{
  "vocab_size": 32,
  "encoder_norm_position": "pre",
  "decoder_norm_position": "pre",
  "decoder_fused_qkv": false,
  "decoder_qk_norm": false,
  "steps": 5400,
  "final_lr_fraction": 0,
  "warmup_steps": 270
}
Rows from block 2 of the audio encoder of a small encoder-decoder audio transcriber, named by matrix and row number. Rows with one number belong to one neuron. Each number is 128 + 24 x the weight over its row's rms, rounded and kept within 0 to 255. All counts start at 0.
After each neuron's rows are labels from the 100 clips, of 14976, where the neuron reaches its highest value: "loudest" is the band of the loudest frequency at the time of the peak. Only what is clearly more common there than usual is listed. The data: read English sentences (LibriTTS-R). In brackets: how many of the 100.
# fc1: MLP up (encoder.blocks.2.mlp.fc1.weight, 1152x192), inputs 128-191
# fc2: MLP down (encoder.blocks.2.mlp.fc2.weight, 192x1152, transposed), outputs 128-191

fc1.676 [171 100 132  92 118 117 153  85 162 164 114 130 158 100 135 154  90 143 140 118 149 104 176 132 104 149 131  88 109 118 137 146 153  81 154 131 106 106  87 137 139 115 123 148 136 109 148 118  90 101 188 113 133 125 156 159 166 138 114 101 135  88 116 121]
fc2.676 [124 127 127 145 155 127  78 162 102 110 149 140 111 144 123  96 151 112 108 124  90 121  59 148 153 112 115 179 145 130 141 107  81 195 101 118 142 162 143 126 122 130 145 139 115 161 107 131 148 150  80 123 134 124  84  91  82 152 123 133 114 182 103 149]
loudest: 500 to 1000 Hz (33)

fc1.253 [118 109 142 152 139 143 183 115 121 104 121 103  73 128 121 193 110 137 115 139 114 118 152 147 122 108 115 104 128 138 120 134 145  97 126 114 102 140 126 127 111 117 119  99 116 129 146 154 110 115 175 129 119 159 141 113 156 121 142 108 126 114 141 128]
fc2.253 [152 131 109 131 117 102  65 152 138 144 158 146 179 110 127  51 134 107 142 113 159 126  90  91 145 157 129 145 133 119 115 135 115 164 159 137 161 123 122 137 134 136 139 156 125 139 105 103 127 138 110 132 136 116 107 134 105 160 120 142 134 157  79 121]
loudest: 500 to 1000 Hz (34)

fc1.267 [141 148 100 134  92 107  67 113 113 148 180 138 141 130 166 141 136 147 111 109 134 140 141 122 159 135 148 190 110 117 146 113 118  78  89 161 139 123  93 127 145 156 150 142 129 124  92 153 121 152 117  93 144 136 109 143 168 114  99 100 125 113 111 167]
fc2.267 [124 120 122 122 176 153 170 132 140 116  36 133 128 130 100 107 118 124 149 140 111 113 119 149  99 121 108  61 149 149  90 111 137 158 164 107 128 111 157 118 101 122 109 114 126 129 162 119 161 100 128 144 120 142 129 140  90 140 144 165 142 156 158  88]
loudest: 250 to 500 Hz (48)

fc1.722 [143 132 124 131 107 138 155  90 131 130 171 148 119 114 139 143 125 135 103 130 121  97 119 172 124 167 143 125  81  92 149 104 119 105 156  95 120 150  96 124 137 136 119 130 115 138 123 142 124 130 139 161 131 131 136 130 167 104 121  78 159  89 143 131]
fc2.722 [141  99 141 132 128 106  89 170 150 137  82 112 152 127 117  99 106 103 167 128 153 141 115  77 141  91 134 125 169 131 105 115 127 152 102 135 118 119 181 136 137 139 140 127 155 123 126 139 138 119 125 107 153 145 115 126  79 150 144 167 142 151 117 121]
loudest: 500 to 1000 Hz (63)

fc1.304 [113 128 119 129 150 110 144 130 145 167 150  81 104 117 146 180 157 138 127 126 127 125 158 102 150  95 115 132 136 143 135 126 149  89  93 131  98 101 105 159  70 118 142 137 166 133 139 136 104 145 168  98 127 150 129 134 170 137 109 138 118 140 139 147]
fc2.304 [152 144 114 128 124 132  93 114 106 101  89 166 141 131 118  61 124 114 114 126 114 135  99 170  95 164 147 104 117 130 113 150 123 174 157 142 147 139 133 101 162 124 126 142  91 159 122 128 134  96  92 147 118  98  93 133 107 141 125 123 120 126  94 125]
loudest: 500 to 1000 Hz (39)

fc1.648 [ 95 103 101 146 128 168 106 120 110  93 151 124  67 162 158  79 142 131  94 117 110 152 104 144 135  86 138 104 152 158  78 113 113 153  73 127 100 160 195 109 144 146 125 123  92 152 113 130 148 137  91 142 130 137  93 118 121 109 147 128 103 153 133 140]
fc2.648 [120 145 139 148 127 100 181 145 134 144 103 136 179 103 102 185 115 128 159 139 156 112 149 119 110 158 114 152 114 112 152 164 156  74 206 135 149 112  71 151  83 119 118 127 149  98 123 125 109 122 134 116 124 148 160 149 124 117 138 130 138  83 143 103]
loudest: 250 to 500 Hz (47)

fc1.103 [100 149 150 148 144 135 141 108 144  80 125 143 119 136 124 163 123 120 150 141 133 102 124 122 120 114  88 100  97 173 143 143 148 105 209  84  95 145 128 129  97  95 127 139 148 126 132 118 106 109 129 134 104 130 140 141 117 127 149 128 148 109 129  95]
fc2.103 [158 105 115 113  96 127 123 160 129 169 164 105 129  85 149  83 128 113  88 119 123 156 114 106 161 145 161 143 155  89 122  94 114 180  18 177 137 116 127 137 161 141 142 117 123 151 104 124 152 133 138 130 162 139 114 102 139 123 114 131 112  98 112 159]
loudest: 500 to 1000 Hz (40)

fc1.31 [148 102 149 140 141 143 101 146 120  96 146 125 131 104 128 152  85 127 142 113 138 128 146 119 135 104 122 107 107 101 115  95 103  69 109 124 130 176 129 125 106 120 100  91 136 120 150 183 100 123 164 120 153 146 140 115 135 132 162 122 103 135 121 147]
fc2.31 [147 126  99 113 125 116 155 105 139 157  94 110 126 150 144 105 163 132 105 136 113 127 135  99 159 161 148 149 149 167 132 148 137 192 127 146 146 105 132 120 161 125 151 156 118 116 135  44 146 126 114 133 104 107 115 153 127 119  92 118 133 135 131 120]
loudest: 4000 to 8000 Hz (33)

fc1.208 [192 132 145 131 159 119 125 182 126 116 102  87 118 123 113 126 119 118 144 129 108  51 150 124 112 111 160 127 144 144 128 116 125 128 145 117 150 100  97  99  70 117 128 137 114 133 140 131 165 134 149 185 115  83 163 137 129 108 121 127 141 120 142 121]
fc2.208 [106 122 126 132  95 134 156  85 139 156 164 137 110 139 135 129 107 150 130 119 163 194 105 122 153 124 114  99  99  99 101 152 102 115  63 118 117 153 165 167 219 111 137 100 158 109 119 119 103 135 119  92 150 177  97 125 136 142 147 115 131  99 118 141]
loudest: 500 to 1000 Hz (44)

fc1.377 [129 112  93 124 154 118 159 114 117 142 124 163 137 150 108 106 113 127 137 115 176 143 148  67  91 168 110 124 156 108 113 157 126 127 122  98 121 132 112 117 156 152 105 104 121 159 116 150 121  88 166 133 140 147 153 152 132 132 145  92 104  88  99 126]
fc2.377 [139 121 159 145  94 121  58 115 157 106 133 105 128 113 145 154 148 139 121 141  77  99 112 160 147  88 138 125  99 126 165 123 135 145 166 122 150 107 129 134 103  98 143 144 118  75 141 100  97 187  84 125 124 129 132 102 119 137 125 146 136 193 164 125]
loudest: 4000 to 8000 Hz (40)