Weights of a small encoder-decoder audio transcriber: decoder width 192.
Rows from block 2 of the audio encoder of a small encoder-decoder audio transcriber, named by matrix and row number. Rows with one number belong to one neuron. Each number is 500 + 50 x the weight over its row's rms, rounded and kept within 0 to 999. All counts start at 0. Numbers have three digits each.
After each neuron's rows are labels from the 100 clips, of 14976, where the neuron reaches its highest value: "loudest" is the band of the loudest frequency at the time of the peak. Only what is clearly more common there than usual is listed. The data: read English sentences (LibriTTS-R).
# fc1: MLP up (encoder.blocks.2.mlp.fc1.weight, 1152x192), inputs 0-63
# fc2: MLP down (encoder.blocks.2.mlp.fc2.weight, 192x1152, transposed), outputs 0-63

fc1.610:511522468540500509528441469505434576498573358498517477464479603409600459535505584608428454447549510592450580525508606449505446508480538549521505579440583488467521545541473538492521507588478493
fc2.610:497486582445452497420542551531646387518394623509439548543525413470460519442454467407536526519515525498517390499504440535537519519507455418473509386508472516501481429469490466486491498450541521
loudest: 250 to 500 Hz

fc1.127:462499448581448468523548448486544557508431639593478468529613442535518531478605386406559612414450478541501447495511505458410524447488477550438536611637548489513467510501524509455501534456436410
fc2.127:551547561430557479475472516522479494581584407390513560521447543473500471520380517549392443584524498502516545469481514557628517511466509469580501333426449541466537505449480447517456461533561631
loudest: 500 to 1000 Hz

fc1.571:466554570482478449390403491520562609467504488491523438497541501503506543430512510531444528511523413536456538495479432481473571531499488501487556388419470513454544463471456473482536456489492478
fc2.571:477398423524495476566594516481430398515495491540488535477431452499501491518458489546523462460475554518509479515478555541556442487520513505453432645530538519538481549519502487521479540494530487
loudest: 500 to 1000 Hz

fc1.113:497459442558485398390439507505457569463575547463479555529567588470595535534502559568452489528521557503399620477428541498503514478469540529432524490482462486552529457490423503520471502454443417
fc2.113:450516568460530467560498476457581355604400467532513418465466393521473465485496474525553562476472438551551436510461519527565435501503429477539456544470538532498479525533481465468523587542554596
loudest: 250 to 500 Hz

fc1.25:430421410525573488428480489539550574562501591513460519459464527450539466533511444430449453466484493517544551570481396528323488535481461577497532477555498504503492503465528556525512472636505500
fc2.25:622602546498451485634560498502412480528551398493579476519541498500501505455463527558442474509505538542488485438485586444661571463488506467512451491484493470465498510494481413451491530375495550
loudest: 500 to 1000 Hz

fc1.765:531502601463531523510494520463555534490523413511520591468590526495464530519456492542615532470469527387547598470500422477505575503493523463489480532450489564407549466518486556529447561511538503
fc2.765:472498491492448461549573520459521516519477643547520454560529486554572491497479485517482548523450523528440437598477509539450534469482561524489437530570499455470429461531454478550499473434456577
loudest: 2000 to 4000 Hz

fc1.23:486456526506549538497478552516503500508481559473456426508487466573484455472538427543469561601519544592509565449467469460424495420504480465516613514534518456457586496458535420464428491535482477
fc2.23:576525476522428562499490475484505512598509538487531547465448465535511477540414526499485501471439494581497499487495468530511391498474531524552501514508521507469448463554463490598617474496533411
loudest: 1000 to 2000 Hz

fc1.301:485462528561531490518496474489470564558549522550506494473547521447434520572498519520494439402532496533492738533457463532470517506493471509416453422485523519496555436504477571455644452569602557
fc2.301:480490461431486500469567542511483503382506492405448526515473511505500471450530527519564551583484517469546354517522520511449470513523471569555490485536459456513446447514573410538365536536334505
loudest: 1000 to 2000 Hz

fc1.347:455534506503515471480478492474565510456465503515465504525531505531517503560560581449489584454512508400450563522545471463512637448578386450510521453502479523448523404531537475581479498384522544
fc2.347:494488485493527490490487432457456490508574532532518572489503519478487513460452464605468437533515448452514445492507461504547473659468585414528482591499477501490466531515486424524563453560506495
loudest: 2000 to 4000 Hz

fc1.492:496590482570475491470381545457434539438492516465498505527399486538478426470522502544540476484540440455534588522476458454464469548495412530525514522537429539466553494552471519506503555447606555
fc2.492:498403579446488495481630544481493487553554454456507560429567432509460539563511493459520548506385443522545372583462451468391419521452568534513500451475500537465511496527529520622547531539432510
loudest: 1000 to 2000 Hz

fc1.694:497559503455398481511535479461469517497392508587451431536474488474498442544491550462528438491463489526568449449475497529554434505501436469508496612439507476489412415500507475486522482507504469
fc2.694:474499438529588503469498527461497529459553566408520562447500480598532492424517545628459501527513528551460399584528471538459501449435503515545495383508484533485535417508544512508477515580446491
loudest: 4000 to 8000 Hz

fc1.239:517556482524465490539418453444462546441485439502501514505389557490460523491511455370463520499557505436412406529572559427476513557449489477496454562643592620486485384478437465538496527543533452
fc2.239:456553476525449485479532373456542513592579517499458449456555549461495454513577473484431454560573514437364490607411585490463515494490554451484523512445354519436537459644461443602528428470462488
loudest: 4000 to 8000 Hz

fc1.71:503502512504449506508458478496466607507510424516542468503590501460555453422492555525511546452495460546536468587473515409536450507497514525545588511510679453491580499566496516467498534500393479
fc2.71:501516528476554500413518474476580375512476553512471557515455445462441501520499436476490495526491532550499543413506500635485521503526472511487433467494386581473471517373480469514507452507602546
loudest: 500 to 1000 Hz

fc1.295:482525489523472480465504525563503530532565528523502488493501449467512498488425547559511434569501538468521524584642606507517516481572581528481442479464430400488495569534525490575533406480458510
fc2.295:580536543459490532489515423487451511500439442410528452523575552466489537410562473447533566453518453480486471416475444360613461562403535592493448577514561439480493432479477517433482562492484531
loudest: 250 to 500 Hz

fc1.184:525590491481427484417459516510516536540437448534564464450543452581446524440502542530505470498530419563510499515435511519530584482443587459454501434390425514448494455519500477493445441495521538
fc2.184:481375485483580490544545474510468462375574560496432533546392468453519531499511521496533481521447570482510493491557452468480441547561477484534487590562596515513471553476552467519518535492497387
loudest: 500 to 1000 Hz

fc1.132:483488473465482547469492511454528634496480495592533443504470472511512525468549507572460470500519544493496452555510471566436576525510469460449608519494484510392482513448463524579465520459503443
fc2.132:478482550477486492494508457477530369542498502402476589523488527441559478535493558506499475459494482483531625419465495430560525581419615509497445601561532474526480470598481505460558429552398462
loudest: 2000 to 4000 Hz

fc1.590:521474455476438514503578541485493486583446491578510504598476457508499464491537440481518544428431444553506517448576494504518414604567410482581488519450444559453395476551538523527528486558510584
fc2.590:531518565535592484505434509529559600419524490467481501478555570418553488491439499483463451545538546457479398544468514524476630430432550531389529462524533456512517506440470467460449467482509421
loudest: 4000 to 8000 Hz